python train.py --color_jitter=0.2 --learning_rate=0.0027 --adamw_weight_decay_other_params=0.01
Rows from block 2 of a small image classifier, named by matrix and row number. Rows with one number belong to one channel. Each number is 128 + 32 x the weight over its row's rms, rounded and kept within 0 to 255. All counts start at 0. After the name is the row's rms in percent of the matrix's.
Before each channel's rows are labels from the 100 images, of 14976, where the channel reaches its highest value: "top examples" is what is common among them. Only what is clearly more common there than usual is listed. The data: retinal OCT scans (Kermany 2017). In brackets: how many of the 100, against the usual share in percent.
# convs0: first 3x3 conv, stride 2 (model.blocks.2.convs.0.weight, 272x160x3x3, each kernel summed), inputs 80-159
# convs1: second 3x3 conv (model.blocks.2.convs.1.weight, 272x272x3x3, transposed, each kernel summed), outputs 91-181

top examples: finding: diabetic macular edema (65 vs 11.7)
convs0.169 097 [115 103 207 121 102 189 134 161 173 139 116 179 146 132 168 165 147 122 122 106 147 116 136 174 133 127 183 192 123  33 129 136 108 143 149 128 114 110 161 120 119  71 137 106 118 125 134 129 170 169 149 162 142 138 134 102 144 135 111 146  60 148  99 133  75  69 102 173 122 115 136 220 116 109 121 163 156  65 147 186]
convs1.169 105 [175 114 129  95  87 142 103 150 146  55 129 114 112 153 128 105 130 122 115 183 102 117 136 101 187 144 133 127 138 171 125 136 126 137 114  73 193 121 121 105 153 100 124 101 168  64  35 157 116 138 141  97 131 194 115  52  93 108 141 154 118 147 150  99 101 195 155 156 183 151 145 165 133  71 158  88 118 127  92  93  83 112 118 118 110 148 149 197  70  48  82]

top examples: finding: diabetic macular edema (39 vs 11.7)
convs0.44 096 [113 156 102 188  62 191  88  61 146 118 165 161  63 129 151 155 119 131 173 162 138 162 202 142 166  98  89  99 131  97 124 150 181 164 100 152  84  75 179 115 145 126 128 122 114 112  71 175 151 112 134 141  98  83 134  84 129 135 131 139 175 127 189 156 135 156  95 140 100 123 149  87 149 103 107  92 147 119  98  84]
convs1.44 103 [101 100 121 131 125 153 155 180 132 124  69 133 126  91 174 107  96 150 153 139  83  92 142 165  80 155 135 155 117 167 118 142 181 118 115 106 105 170 172 172 111 136 184 140 241 132 139 160 118 143 144  96 128 118 107  77 155 156  53 156  72 112  99 123 160 145 162 126 137 130 173  60 124 116 107 114 144 102 171 124  71 107 132 134  90 143 109  78 107 130 166]

top examples: finding: choroidal neovascularization (69 vs 29.4)
convs0.269 095 [ 74 121 108  75 140 156 145 128 125 139 133  87 134 153 108 113 126 129 149 167 157 152  91 158  78 131 158  85 171 158 169  94 137 125 166 104 156 104 158 171 125 156 132 123 107 128 139 121 115  97  93 114  77 159 118  95 156 117 165 116 182 126  98 154 126 124 205 140 131  93  83 133 114 105 131  60  87 125 142 181]
convs1.269 093 [ 95 164  37 121 139 125 148  88 105 120  92 135 129 128 103 134 169  77 115 117 149 124 170 108 130 182 149 103  79  56  41 126 126  51 132 113 155 133 120 149 119 101 111 124 137 104 164 175 152  86 109  72 143 116 139 172 149 103 115 101  48 102 108 108 130 129 160 116 139  85  89 150 144 116 118 162 142 166 105 134 129 104 192 133 143 164 117 104 143 104 123]

top examples: finding: choroidal neovascularization (91 vs 29.4)
convs0.207 107 [121 168 131  91 117 149  82 101 156 248  89  91 137 136 126  74 103 179 106 208 103 151 117 148 121 131 160  94 117 131 135 128 181 103 182 147  99 140 130  79 177 133 136 109 131 142 103 102 158 100  87 157 115 163 107 149 179 166 161 152 107 118 143 131 108 143 128 132  72  92  78 112  93 130 187 116  63 161 174 126]
convs1.207 117 [113 156 131 109 139  81 115  97 103 127 165 160 106 118 167 133 168 132 132 116 171 132 118 112 157 108 108 153  66 152  97 139 160  59 148 166 169  62 160 145 112 118 153 177  85 142 147 122 160  84  36 125 116  89 127 141 128 123 112 124  94 134 156 113 143 127 192 128 129 116 123  88 113 166 144 166 140 165 103 139 137 136 183 134 104 149  65 147 115 157 176]

top examples: finding: diabetic macular edema (44 vs 11.7)
convs0.172 109 [ 72  81 150  83 112 117 114 139 143 136  65 170 183 129 125 138 111 119 130 133 141 124 112 119 139 120 150 173 182 226  93 113 163  92 174 139  96  82 128 105 133  96 150 176 116 168  63 126 128 117 139  97 115 161  59 146 140 149 179 177 108 181 210  82 148 125 152 149 160 120 134 148  67 130  98 136 129 123 204 141]
convs1.172 111 [126 105 144 138 153  96 136 107 133 200 190 182 100  91 134 118 138 138 166 142 173 150 174 132 130 155  77 144 104 112 153 134 132  85 120 114 110  98  98 252  70 141 157 130  13 143  99 170 161 106 100 169 167 113 139 195 135 124  98 117  90  92  96 127 129 103  89  71 124  68 113 148  97 115 168 191 114 112 150 127 139 114 165 131  82 103 104 170 135 126  95]

top examples: finding: diabetic macular edema (84 vs 11.7)
convs0.162 103 [ 80 130 116 172 153 121  83 184 186 111 126 177  78  69 161 119  85 139 122 156 135 109 162 156 110 140 145  96 130 134 183 147  80 114 142  89 103 143 160 193 116 156 147 129 122 180 150 115 140 100 185 142 123 114 112  72 112 119 163 128  84  57  86 138 150  63 106 149 116 121 138 186 116 187 135  95 117  77 142 179]
convs1.162 086 [ 81 101 132 129 177 110 174 191 192  86 160 171 103  86 150 142 141 160 103 146 161 153 132 147 163 165  50 160 125 171  42 172 102 117 121 147 115 149 135 112 133 175 141 105 155 119  76 184  96 100 154 172  67 156  92 118 104 102 122  89 127 142  90 147  94 201  93 119  76 118  85 174 139 102 140 117 104 124 144 122 148  50 111 119 138 186 133  90 125  70 163]

top examples: finding: choroidal neovascularization (76 vs 29.4)
convs0.221 101 [123 130  83 117 134 126 109 116 102 147  95 106 106 165 170 155  94 115  93 105  66 150 205 151  94 102 109 118 148 171  65 103 175 119 148 111 169 105 151  97 110  81  56 148 110 126  64 156 164 100 122 120  67 145  75 148  92 112 166 122  88 155 125 127 123 112 159 155 134 106  59 124 143 157 160 131 143 118 144 172]
convs1.221 098 [157  50 138 136 140 135 113 140 131 179 146 140 134 101 115 103 189 117 171 106 128 173 160 137 101  91  86 152 136 189 120 179 126 100 123 121 131  75 208 113 135 113 183  96 155 172 142 120 116  83  90 152 160 166 110 146 155 157  91  98  74 111 146 130 133  97 209 191 110 154 113 121 167 118 124 155 122 152 153  99 139 109 179 134 114 154 110 166 143 136 160]

top examples: finding: drusen (61 vs 7.4)
convs0.18 097 [ 76  97 119 138  95  83 238  91 198  99 154 129 136 199 131 123 127 136  62  84 106  83  86 126  98 125 100 142 119  98 154  79 148  79  73 171 107 110 202 143 208 137 105 136 135 142 112 130 116 185  85 179  91  97 102 171 104 182 133 130 139  91 187 112 146 129 120  70 149 125 119 130 108 153  77 160 128 148 118  98]
convs1.18 102 [111  66  84 125 176  86 136  94 155 128 152 148 102 116  89 141  87 106 173 109 101 123 117 137 120 145 165 145 147 161 145  85 145  97 115  89 123 165  97 152 126 105 172 167 145 148 210 116  88 121  79 104  69 150 148 141 174 111 109 125 154 112 127  94 111  98 158 116 177 129 103 117 107 110 149 151  96  67  97 146 164 106 153 143 150 147 108 115 103 152 125]

top examples: finding: choroidal neovascularization (85 vs 29.4)
convs0.118 107 [126 110 172 148 144 123 189 136 125 139  78 155 157 118  84 139 102 129 175  90 113 104 173  64  53 122 157  86 120 112 135 149  90  41 142 162 114  88 101  83 186 133 125 112 107 108 142  95  97 122  98 192  87 170  96  84 186 169 159 115 104  76  77  71 125 116  90 131 105  81 123 130  97 145 102 141  81 144 127  95]
convs1.118 090 [ 62 143 120 135 103 132 190 103 132  69 155 163  91 119  92 143 138 105 109 113 164 124  68  52 152 134 122  82  95 160 125 149  94 146 113 114 160  74 144 120 140 119 108 126 128 150 127 102  63 103  89  80 103  84 138 179  66  82 114  98 114 120 157 158 131 121 118 113  96 145 112  96 143  71  86  20 131  90 134 115 177 118  90  91 111 121  87 152  73 111 107]

top examples: finding: drusen (30 vs 7.4)
convs0.6 097 [ 90  77 139 104 141 141  79 149  71 114 107 180 107  74 119 100 170 138  85 134 131 104 110 122 139 122 171 108 150 127  43 122 100 117  96  70  81 130 180 141 135  90  79 113 109 128 166 118 121 155 105 145 119 159  62 112 164 125 163 167 117 110 144 169 136 179 123 124 150 113 125 154 101 100 128 177 201 113 132 148]
convs1.6 102 [106  92 130  85 150 176 134  12 184  81 139  74 110 151 113 167  88 143 117 130 132 102 127  81 110 133  96 112 153 124 164  78 121 135  96 149 149 115 159 194 121 121 137 105  51 139  58  99 142 110 140 128 206  97 129 125  80 123 137 127 118 114  58 166 109 164  70 148  92  97 160 109 134 136 127  79 151 144  86 112 143 169 128  76 128  71 120 156 202 143 133]

top examples: finding: diabetic macular edema (92 vs 11.7)
convs0.96 090 [131 188 110 154 107 139 135 164 164 183 127 108  89 120 151 195  75  99 130 102 103  84 124 157  68 115 186 101 126 133 134  99 137 124 215  98 119 152 106 112 110 151 130  97 111 190 200 128 155 123 152 110 100  95 102 110  68 152 171 124  92 140 101 117 102 147  92 145 128 173 116 111 156  84 176 169 138 145 124 156]
convs1.96 103 [183 119 151  73 167 120 160 160 109  91 211 127 152 135 125 129 155 130 108 109 107 129  60 115 115  74  96 130 147 138  84 183 138  94 130 100  90 100 103  72 118 114 131  73  71 146 186 133 174 152 137  89 133 153 132 140 143 108 138  84 114 198  58 125 141 142 112  77  91 163  62 133 114 100 186 138 131  78 103 106 100 151 123  93 105 139 156 114 143 128 177]

top examples: finding: choroidal neovascularization (66 vs 29.4)
convs0.130 085 [ 87 126 114 131 121 107 113  91 139 176 175  88 109  84  99 113  97 140 118 148 154 104 157 188 116  79  89 121 136 145  83 177 176 111 139 164 128 147  98 140 125 148 102 138 154 175 108 131 145 113 173 190 117 134 108 117 116 170  96 120 113 101 112 126  89 122 164 113 104  70 146 105 110 142 138 133 145 158  99 115]
convs1.130 086 [134 115 109 134 126 159 111 102 139 121 164 131 139 108 174 162 147 135  97 112  96 170 135  60 144 160  93 142  98 111 115 111 101  92 106 130 167 106 171 131 127  94  93  98  77  73  72 150  96 128  97 141 159  88 113 212  94 139 131  89 129 174 129 109  99 117  97 132  82  72  90 107 110 135  98 124 132 163 148 131 135 147 127 141 145 136 136 130 143 126 199]

top examples: finding: diabetic macular edema (46 vs 11.7)
convs0.239 105 [163  79 151 130 157  76 119 104 137 179 155 192 207 117 111  87 114 108 134 160  83 155 128 164 139 110 128 130  67 163 145  62  92 176 114  79 163 178 113 115 105 107 164 116 103  94 133 123  90 166 134 153 111 111 110  67 180 150 108 115 179 144  91 149 163 131 102  75 175 139  90 159 126 139  71  58  90 109  96  84]
convs1.239 114 [ 95 133 156 128 110 117 146 114 108 123  90 119 115 108 105 150 104  87 106 121  99 124  58 159 114 104  97  97 108  53 158 118  96 146 136 127  80 128  93 131 160 105 116 116 180 132 125 144 117 127 115  94  80 165 189 120  89 136  97  79  83  82 105 112 169 100 130 127 101  63 126 127 132 131 132 141  85  96 117 122 107 141 199  47 140 154  84 119 105 117 155]

top examples: finding: diabetic macular edema (36 vs 11.7)
convs0.259 102 [ 74 118  92 112 139 106 107 138 121 154 104 107  52 135 151 117 110  63 118 125 102 124 129 140 110 161 109 135 142 140 120 111  93 122 146  66  86 136 127 139 104 102 117 118 124 159 184 126 126 156 214 165 144 136 120 108 116 138 123 124 177 146  79  75 111 126  99 152 137 156 199 110  89 120 179 113 127 125 175 128]
convs1.259 103 [149 119 161  95 126 111 173  96 101 106  93  94 132 106 131 132 142 164 204 150  98 149 143 137  93 142 170 173 161 112 162 122 155 150 107  85 130 121 169 165 113 129 120 143 106  75 139 129 100 119 118 106 103  73  90 115 126 129 112 181 103 114  93  81  99 133 179 132 140 163 141 186 144  92 137 169 146 170  59 170 110  99 112 167 134  98  72 123 131 109 123]

top examples: finding: diabetic macular edema (38 vs 11.7)
convs0.75 097 [ 76 208  85 166 142 136 100 176 121 148 150 140 109 117 136 129 125 205 126 126  76 122 161 106 172 110 188 141  90 119 128 148 133 100 130 132 117 117 118 128 154 119 135 177 122 167 147 149 170  97  87 120 150 122 124 143  76 150 104 122  73 156 177  81 139  61 102 144 122 129 157 115  78 145 199 147 116  94 120 155]
convs1.75 100 [153  49 108 122  95 121 155 161 143  41  86 121 118 115 107 123 136 135 131 180 190 129  99 134  99 132 100 118 160 172  74  95 130 129 143  44 158 118 131 142 161 101 116 180 158 103 154 120  54  42 125 148  34 102 128  71 170 157 137 129 138 123 124 103 114 118  59 103 123 136 120 161 111 164 189 197 125 120 103 174 125 129 156 155 120 126 208 148 153  84 132]

top examples: finding: choroidal neovascularization (71 vs 29.4)
convs0.227 094 [ 65  76 115  64 153 147 113 108 129 124 127  78 122 151  76 175 122 148 128 162 137 174  96 183  95 108 156  70 114 149  87 108  88 142 121 135 116 151 147  91 126 140 218 114 120 157 160 104  96  92 146 155 128 176  61 115 125 138 147 143 123 145  88 142 160 137 124  85 177 155 131 120 130 132 194 125 136 117  78 115]
convs1.227 098 [137 107  90 132 102 121 144  95 171 133 153 158  70  93 140  98 190  63 121 100  99 187 138 149 127 140 121 109 104 144 122 167 137 200 146 102 109 137  78 120 141 108 154 104 117 149 140 104 130  94 163 106  71 111 156 121  90 126  95 182 126 135 109  86 116 177  79 159 106 107 117  94 141 149  97 139 126  86 104 150  77 142 151 117 210 133 100 102 176 140 142]

top examples: finding: choroidal neovascularization (66 vs 29.4)
convs0.51 094 [ 97 137 121 213 198  94 119 102 112 183 135  95 142 133 146 109 113 165 132  73 140 142 104 179  91 139 133 143 100 122 125  85 107 136 124  92 127 146 197 115  90 128  90 103 153 131  81 129 123 143 116 134 128 145 120 108 101 145  98 110  96 187  93  89  80 130 116  91 116 170 127 132  99 139 171 145 134  88 102 134]
convs1.51 098 [ 85 165 149 177 104 177 150 101  98 111 174 144  83 120 136 140 157 148 155 135 156 104  48 120  79 143 121 163 129  85  87 154  50 161 104 176 121 138 176 112 142 107 162  95 112 130 133 155 140 110 173 107 103 101 129 206 112 157 122 160 123  94 139 123  65 139 156 177 101  92 132 172 127 149 107 123 124 164  80 151 128 135 101  64 107 156  88 186 191 156 177]

top examples: finding: choroidal neovascularization (64 vs 29.4); finding: diabetic macular edema (36 vs 11.7)
convs0.41 103 [ 99 200 106 123 146 104 129 165 160 136 102 130 124 108 154 173 114 240 200  94 146 140 134 107 163 116 130 110 112 100 109 174 165 130  91  89 124 139 115  99 111  87 132 117 142 150 137 114 213  98 153 130 117 180  88 165 137 146 128 139 115 194 119 139 101 128 132 182 104 163 154 167  94 108 187 149 139 139 123 127]
convs1.41 114 [147 118 126  63 116 145 149 171 116  83 202  73 141 158 160 147  92  96 104 183 156  83 118  96  90 114  99  92 163 119 139 135 138 153 137  85 162 112 152 112  89 116 119 112 112 144  85 136 133  76 166 170  75 157 153  59 103 166 121 151  99 193 115  74 150 151  78 116 106 170 115 102 128 108 124 150 104 194 133 118 122 137 160 127 111 126 132  95 119 113 129]

top examples: finding: drusen (48 vs 7.4)
convs0.40 106 [ 68  97 157  62 167 140 135 187 207 128 110 137 126 148 116 177 149  96  91 119 106  79 102 130 144 180 152 111 171 158 168 139 150  88 143  70 126 118 161 164  85 159 161 152 159 101 111 135 146 111 110 138 127 173 159 182 151 117 156 109 129  97  92 145 132 206  91  83 108 145 186 139  85 116 110 138 134 145 158 109]
convs1.40 109 [149 136 129  94 145 143  73  91  99 207 159 139  95 158 129  96 148 151 146 174  88 113 144 125 153 141 141 160 138 136 104 173 142  84 131 190 120 194  90 128 152 153 155 147 157  58 123  97 142  81  67 151  96 102 147 118 145 160 125 125 156  84 194 134 133 128 138 141 108  67 126 135 130 120 181 124 130  98 143 196 120  86 185 132 112 163 133 166 136 123 127]

top examples: finding: diabetic macular edema (76 vs 11.7)
convs0.11 098 [ 97  79 162 144 108 150 125 140  77  68 141 122 153 105 157 123 205 148 198  80  91 113 169 153 156 137 140 118  63  85  91 131 125 116 127 117  86 142 181 124 107  93 134 168 183 182 124 158 104 130 142 121 132 183 181 195 148  89 136 131 218 138  96 155 124  66 127 163 104 125 145 106 134 116  93 112 124  98  92 143]
convs1.11 112 [145 107  90 118  95 145 137 135 150 107 160 111 129  99 151 107 131 147 107 139  69 121 113 120  89 128 132 141 132 118 152 111 106 108  99 140 205 162 107  43  96 109  90  74 180  33  18 181  84 139  94  92 155 146 124 121 119 109 125  93 116 122 143 103  90 136 125 132 135 134 151 140 144 121  96 178 116 158 142 105  90  88 148 103  84 108 126 125  73  50  75]

top examples: finding: drusen (78 vs 7.4)
convs0.255 111 [ 99 153 106 168 158 120 119 127 101  90 130 154 103 216 110 170 171 157  92 112  54 141 134 128 121 182 135  96 134 106  92 123  80 102  96 150 122 117 154 112  98 181 112 107 120  75 127 129 149 207  81  89 128 132 163 153 141 112 190 109  85 144 126  94 216  91 143 100 150 156 167 111 134 173 140  96  87 135 127 142]
convs1.255 101 [149 108 135 117 116 110 190 109 118 186 102 164 122 124  99 104  97  89 101 106 185 117  40 107  82 125 132 121 139 145  87 156 116 172 155 113  74 119  81 127  75 103 130 165 155  85 130  73 118 103 119 122 122 140 144  86 180 130 129 160 130  96 151 169 112 143 163 162 106 181 119 110  97 104 158 107 143 126  99 120  70 146  88 113 129 137 126  94 142 122  85]

top examples: finding: choroidal neovascularization (84 vs 29.4)
convs0.261 090 [194 144 162  73 146 146 163  91 119 110 103 202 161 155  91 135 112 143 136 178 121  98 150  60 147 122 131  75 137 129  78  89 139  70  86 137  90  72 176 124 153 175 148 169 101  55 112 142 113 183 108 102 104 130 131  90 189 117 160  97 193 132  91 125 102 163  84 119  99 112 145 168 107 132 138 113 100 167  67  78]
convs1.261 094 [ 92 134 115 138  99 108 132 102 145 128  95 164 128  72 186 144 175  26 152 112  55 150 128 127 185 107 105 137  75  93 144 136 138 166 175 143 103 122  93 138 210 142 104 122 150 130 142 107  92 117 114  62 115 110 136 110 136 137 152  72 108 149 123 163  89 150  90 141 139 107 124 102 115 184 108 143  73  98 162  98 135  88 106 128 137 132  90 132  65  82 123]

top examples: finding: diabetic macular edema (63 vs 11.7)
convs0.16 101 [127 100 113 180 129 162 135 129 126 169 124 162  93 118 169 155 145 185 159 173  67 100 174 107 150 123 157  81 151  81 146 111 135  89 203 112  87 133 100 139 109 121 142 107  95 152 216 131 159 103 116 164  97 156 132  78 115 130 183 105 118 172  99 102 167  94 118 112 122 131 158  79 116 116  91 142 145 163 184 201]
convs1.16 105 [147 115  64 161 100  67 128 169  86 136 112 123 127 166  68 109 122 115 135 124 127  96 155 118  90 170 150  94 157 177 121 131 127 133  92  32 117 143 166 115 129 164 151 133 140 106 121 149 154  85  93 170  91 180 140 152 156 161  78  97  73 109 150 142 143 148 183  98 155 173 182  99 201 111 134 159 120 178  95 111 105 138  94 209 143 132 186 101 152  84 137]

top examples: finding: diabetic macular edema (75 vs 11.7)
convs0.60 086 [120 153 179  46 133 137 121 175 191 197 113 161 179 105 120 157  91 112 108 124 123 129 119 132  84  80 174 106  97 127  94 139  93 106 134 167 112  93 148 116 117 144 153 121 116 132 109 120 136 156 107 104 140 149 138 133 164 157 100 108  80 155 137  52 109 115 175 134 123  51 144 181 151 104 138 115 108 169 119 185]
convs1.60 110 [151 137 140 155 131  78  62 174  94 111 150 114 108 129 125 128  95  73 136  94 102 105 113 188  47  99 175 146 141 158 146 159 140 118 141  97 106 102  90 144 122 112 107 148 144 112 194 134 143 110 138 157  77 156 111 146 174 122  99  98 139 142 159  86 125 185 105 170 148 151 115 112  51  93 155 179  83  36 100 122 158 120 174  84 124  95 156 135 106 156 116]

top examples: finding: choroidal neovascularization (67 vs 29.4)
convs0.91 101 [152 117 153  93 123 119 148 150  83 148 113  91  99 126 147  97  79  87 217 135 121  98  89 141 149 161 110 152 113  86 134 114 115  90  94 159 115  93 138 121 133  32  64 138 132 154 132 100 155 124 103 163 114 162 173 134  90 143 108 127 132 144 107  95 173  82  69  97 148 213 134 162 103 115 185 137 124  59 164 121]
convs1.91 097 [103 117 140 137 150 150 156  75 122  98 158 144 116  96 145 114 136 159 112 166 100 117  61  71 137 128  92 134 100 131 132 106  71 120 134 153 135  93 134 128 133 151  73  90  95  91 126 148 149 141 181  97 144 116  81 134 154 106 116 168 107 134 154 130  77 111 178 178  85 150 134 197  79 109  86 169 122 192 122 126  95 126 128 189 154 161  85 194  88  90 107]

top examples: finding: choroidal neovascularization (93 vs 29.4)
convs0.244 103 [148 147 162  41 127 151 146 119 161 102 114 145  62  44 116 152 141 140 102  85  95 106 169 104 134 144 160 104  87 148 120 123 110 147 156 133 105 116 172 140 181 148 102 193 123 151 121 135 174 124 114 163 147 133 141  69 116 136  95 120 151 106 138 121 150 111 118 135 110 113 109 100 163 143  97 163 146 173 206 171]
convs1.244 100 [105 166 122 145 144 157 130 112 148 114 128 154 123 132 163 124 196 122 126 149 178 130 151 136 162 171  95 166  63 143 189 110 137 150  72 100 140 176 138 124  64 148 175 147 136 128 125 115 124 135  88 137 128  61 106 189 125 112 109  92 134  81 120 103 101 142  99  80 178 142 115 141 164 110 135 137 130 135 154 135 156  93 133 151 104  77 139 111 152  76  83]

top examples: finding: diabetic macular edema (75 vs 11.7)
convs0.126 094 [103  43 136  74 133  76 148 106 151 122  95 143 123 117 104 104 129 111 125 150 115 142  91 127  86 117 122 128 152 126 101 144 114  77 146 124 150 114 108 158 128 125  95 104 120 189 160 103 159 111 215 137  96  91  90 149 102 141  96 178 102 172  93  78 111 105 126 118 124  71 187  75 139 100 126 112 148 137 109 118]
convs1.126 090 [105 134 131  96 136 180 151  83 119 128 145  89  88 131 117  98 183 146 163  94 114 147 138 119 101 192 162 128 123 143  82 159 116 119  93 103 106 156 122  93 126 134 132  92  28 140 102 154  84 138 135  91 163 132 119  97  91 157 131 175 104 125 145  95 152  99 104 165 141 124 130 166 141 132  96  91 125 140 124  90 103 159 132 121 173 114 126 156  91 107 122]

top examples: finding: choroidal neovascularization (63 vs 29.4); finding: diabetic macular edema (35 vs 11.7)
convs0.143 104 [152 162  98  70  87 101  99  88 143 188 141 106 130 137 126 182 126 190 179 176 112 146 128 100 119  98  89 135 154 109 165 150 153 211 127 125 113 116 137 162 134 138  69  90 128 162 106 150 164 130  90 137 145 113 113 158  74 158  72 135 139 139  91  92 138 127 142 137 121 139 205  85 106 110 136 136  79  87 109 103]
convs1.143 101 [105 117 105  94 107 111 142 187  82 110 119  60 122  71 116  93  57 107  93 128 107  70 141 143 104  99  73 154 116 181  65  80 127 204 118  97 116 135 145 132  94 130 172 155 161 161 145 155 163  75 120 124 162 132 110  65 108 141  51 126 136 178 150 111 154 105 164 118  70 118 129 102 157 107 125 141 143 125 169 105 166 111 158 182 134 101 112 133 126  97 135]

top examples: finding: choroidal neovascularization (98 vs 29.4)
convs0.175 104 [146 181 217  64 178 177 128  85 146 143  69 182 109  95 161 131 107 133  95 100 123 133 149  85 101 118 114 188  90 149 142 161 147 146 141 150 126  79 147 105 180 156  79  84 102 182 117 140 186  95 132 105 128 127 162 125 119 164 231  96 129  95 150 105 126 129 123 160 107 113 145 117 109 117 111 150 134 149 142 136]
convs1.175 099 [ 99 118 178  89 129  86 187  71 138 131 184 130 130 139 113 152 176 129 147 127 178 107 100 139 199 117  40 133  95 139 118 165 119  58 168  90 122 149 134 161 117 132 139 126 107 146 105  68 149 157  80 160 151  96 111 185 137 123 157 153 102 165 175 124 131 140  94  65  96 147 144 136 159 105 179 127 120 168 159 140 132 139 122 150  89 136  95 197 114 121 136]

top examples: finding: diabetic macular edema (67 vs 11.7)
convs0.254 104 [159 110  93 115 130 147 127 160 150 171 154 124  90 100  98 122  95 100  60 164  78 103 114 120 157 104 161 112  85 126 102 111  99 108 124 115 116 129 136 121 156  73 121 157 131 160 131 139 109 122 108 160 117 146  92 147 132 153 132 126 123 129  71 159 140 129 114 109 181 118  92  93 116 141 116 144  11 115 108 149]
convs1.254 098 [133 110 137 120 113 118 102 149 131  38 145 138 135 166  93  94 151 194 110 144 125  99 123 152 111 143 124 125 112 229 100 161  95 145 122 137 152 150 118 124  99 142  94 139 194  87  79 152 101  71 186 222  89 141 118 123  84  94 100 109 149 138  86 111  73  83 100 193  93 133 111 107 136 140 117 135  97 127 121 123  98  87 133 105 140 135 146  75  99  83 110]

top examples: finding: diabetic macular edema (33 vs 11.7)
convs0.248 102 [ 77 125 214 161 119  98 155 150 103  86 100  78 130 171  99 126 132 127  93 136 150 114 130 115  89 100  62 159  39  88 106 136 100  96  86 129 117 108 101  94 146 143 175  94 159 121 115 119 157 111 170 154 128  95  92 139 133 132 160 122 144 174  97  84 119 133 126 119 110 116  92  69 100 151  89 139 169 113  96 172]
convs1.248 086 [ 74 180  71 118 134 114 129 153  85 116 136  88 114 133 145  40 142 161 181  93 159 156  87  81 128 146 180  49 132 145 133 113 150 183 103 111 127 138 133  65 129  91 107  98 127  96 117 101  86 153 128 107 113 144 103 171 155 149 173 194 143  64 140 126 133 101 124 139 139 128 163 128 119 124  95 113 148 112 104 138 123  90 103 107 106  95 134 124 136  98 125]

top examples: finding: diabetic macular edema (90 vs 11.7)
convs0.108 085 [102 109 175 139 167 163 139 171 133 184  83 107 149 115  78 102 110 145 176 136 109 125 168 132 171 143 115 153 128 136  98  87 108  51 154 134 131 141 155 164  94 104 108  78 124  98 179 131 170 125 126 104 140 116 102 128 111 114 172 190  60 116 103 133 129 121 105  96 126 115 157 158 167  96 136  95 168 132 168  89]
convs1.108 089 [123 149 125  94 130 137 111  73 127 130 166 140  98 109  62 105 107  71 107  80  67 134  89 113 129  60 139 119 137 164 208 200 127 174 100  98  96 117 127 149 130 164 110 117  64 130 182 186 134 125 151 125 133  96 127  86  94 103 112 160 153 131 129 148 152 157  68  83 102 131 123 157  89  85 127 181 130 157 136 109 130 129 168  94 114 149 105  98 141 105 141]

top examples: finding: choroidal neovascularization (93 vs 29.4)
convs0.14 097 [ 84  63 151 131 157 122 106 176 146 180 150  98 102  88 133 172 150 103 148 108 102 119 152 174 143 156 136 137  92 175  62 137  97 105 144 100  65 151 140 120 121 119 115 132  86 148 161  99 176 164 145  79 183 147 161 168 115 127 135 117 106  91 164  90 110 153 181 149 143 136  90 194 120  83 116 103 121  99 129 137]
convs1.14 097 [131 121  45 112 160 137 102 116 132 140 123 134 163 111  64 102 108 104 139 147 107 110 161 160  61 107 136 153 151 140 135  70 182 144 132 190 124  87 108 121 133 119  90 115 107 128 210 114 137 116 118 107 122 141 118 168 129 116  97  85 137 143  93 165 123 126  95 102 122 148 139 123  66 135 118 162 107 118  88  89 152 148 149  61 106 123 126 110 129  64 120]

top examples: finding: diabetic macular edema (56 vs 11.7)
convs0.146 115 [159 124 115 152  68 132 169 142 177 119 125 132 104 125 163 160  72 122 151  64 217 164 158 140 152 142 134 130 156  89 144 180 130 156  79  99 125  97 157 121 110 138 177 119  96 174 136 141 150  93 159 162  76  86 132 130 151 104 189 125 105 137 156 104 112 129  69 237 127 164 121 107  76 113 125 203 130  94 151  98]
convs1.146 110 [124  66 134 130 114 108  58 146 144  82 161 105 127  85 140 146 122 120 149  75 148 135 129 121  20 104 134 144 143 215  99 161 124 167 132  96 154 165 142 109  97 130 119 134  96 140 103 134 118 116 166 117 123 193  59 126 119 137 153 145 129 127 106 114 133 137  82 105 165 158 130  72 126 106 120 134 137 117  85 134 115  88  64 147  80 175  89  87  98 145  83]

top examples: finding: choroidal neovascularization (60 vs 29.4)
convs0.106 081 [115 103 170 132  76 146 132  61 107  96  69 135 149  82 120 141 149 126 171 114 162 144 118 115 114  70 153 128  78  69 105 142  98 127  62 129 108 134 163  85  60 122 152 162 169 127 131 151 129 103 192  86  77 127 103 167 141  55  69 113  81  81 187  90 116  86 159 186 125 124 108  97 167  84 131 118 160 128 115 160]
convs1.106 090 [166  86 101 163  89 124  80  55 145 159  91  81 114 124 122 109  54 156 107 195 107 120 116  82  98 122 130 148 122 137 169  51 134 138  87 136 140 108 119 169 146 131  74 111  84 120 109 150 141 147 102 134  97 163 127 111 123 170 165 113 147 108 129 132 146  96 113 104 144  90 140 172 140 138 112 152 167 137 181 122 110 120 142 125 151 108 128 105 126 113 155]

top examples: finding: choroidal neovascularization (99 vs 29.4)
convs0.209 096 [160 101 100  49 136 165 106 119 111 146 120  96  95 161 117 181 142 111 149 113  77 117 146  90 102  86 168 112 126  76 141 187 135 131 166 173 109  97 144 112  85 156 126 143 119 131  78 102 140 152  71 162 115 216 106 147  92 195  97  92 126 156 152  97 106 129 166 174 115 181 160 155 153  91 170 170 144  95  91 164]
convs1.209 083 [152 131  49 130  83 143 180 149 105 134 154 146 165 136 118 160 141  86 112 181 237 131 169 129  93 139 108 117 136 149 121 126  81 152 156  91 194 133 122  38 120 124  94 174  97 170  87 109 132 124 162  72 115 132 133 154 116 109 115  94 113 157 124 111 164 145 101 109  96 127 138 122 128  87 106 186 141 183 121 150 124 110  84  86 166 137 178 179 202  94 151]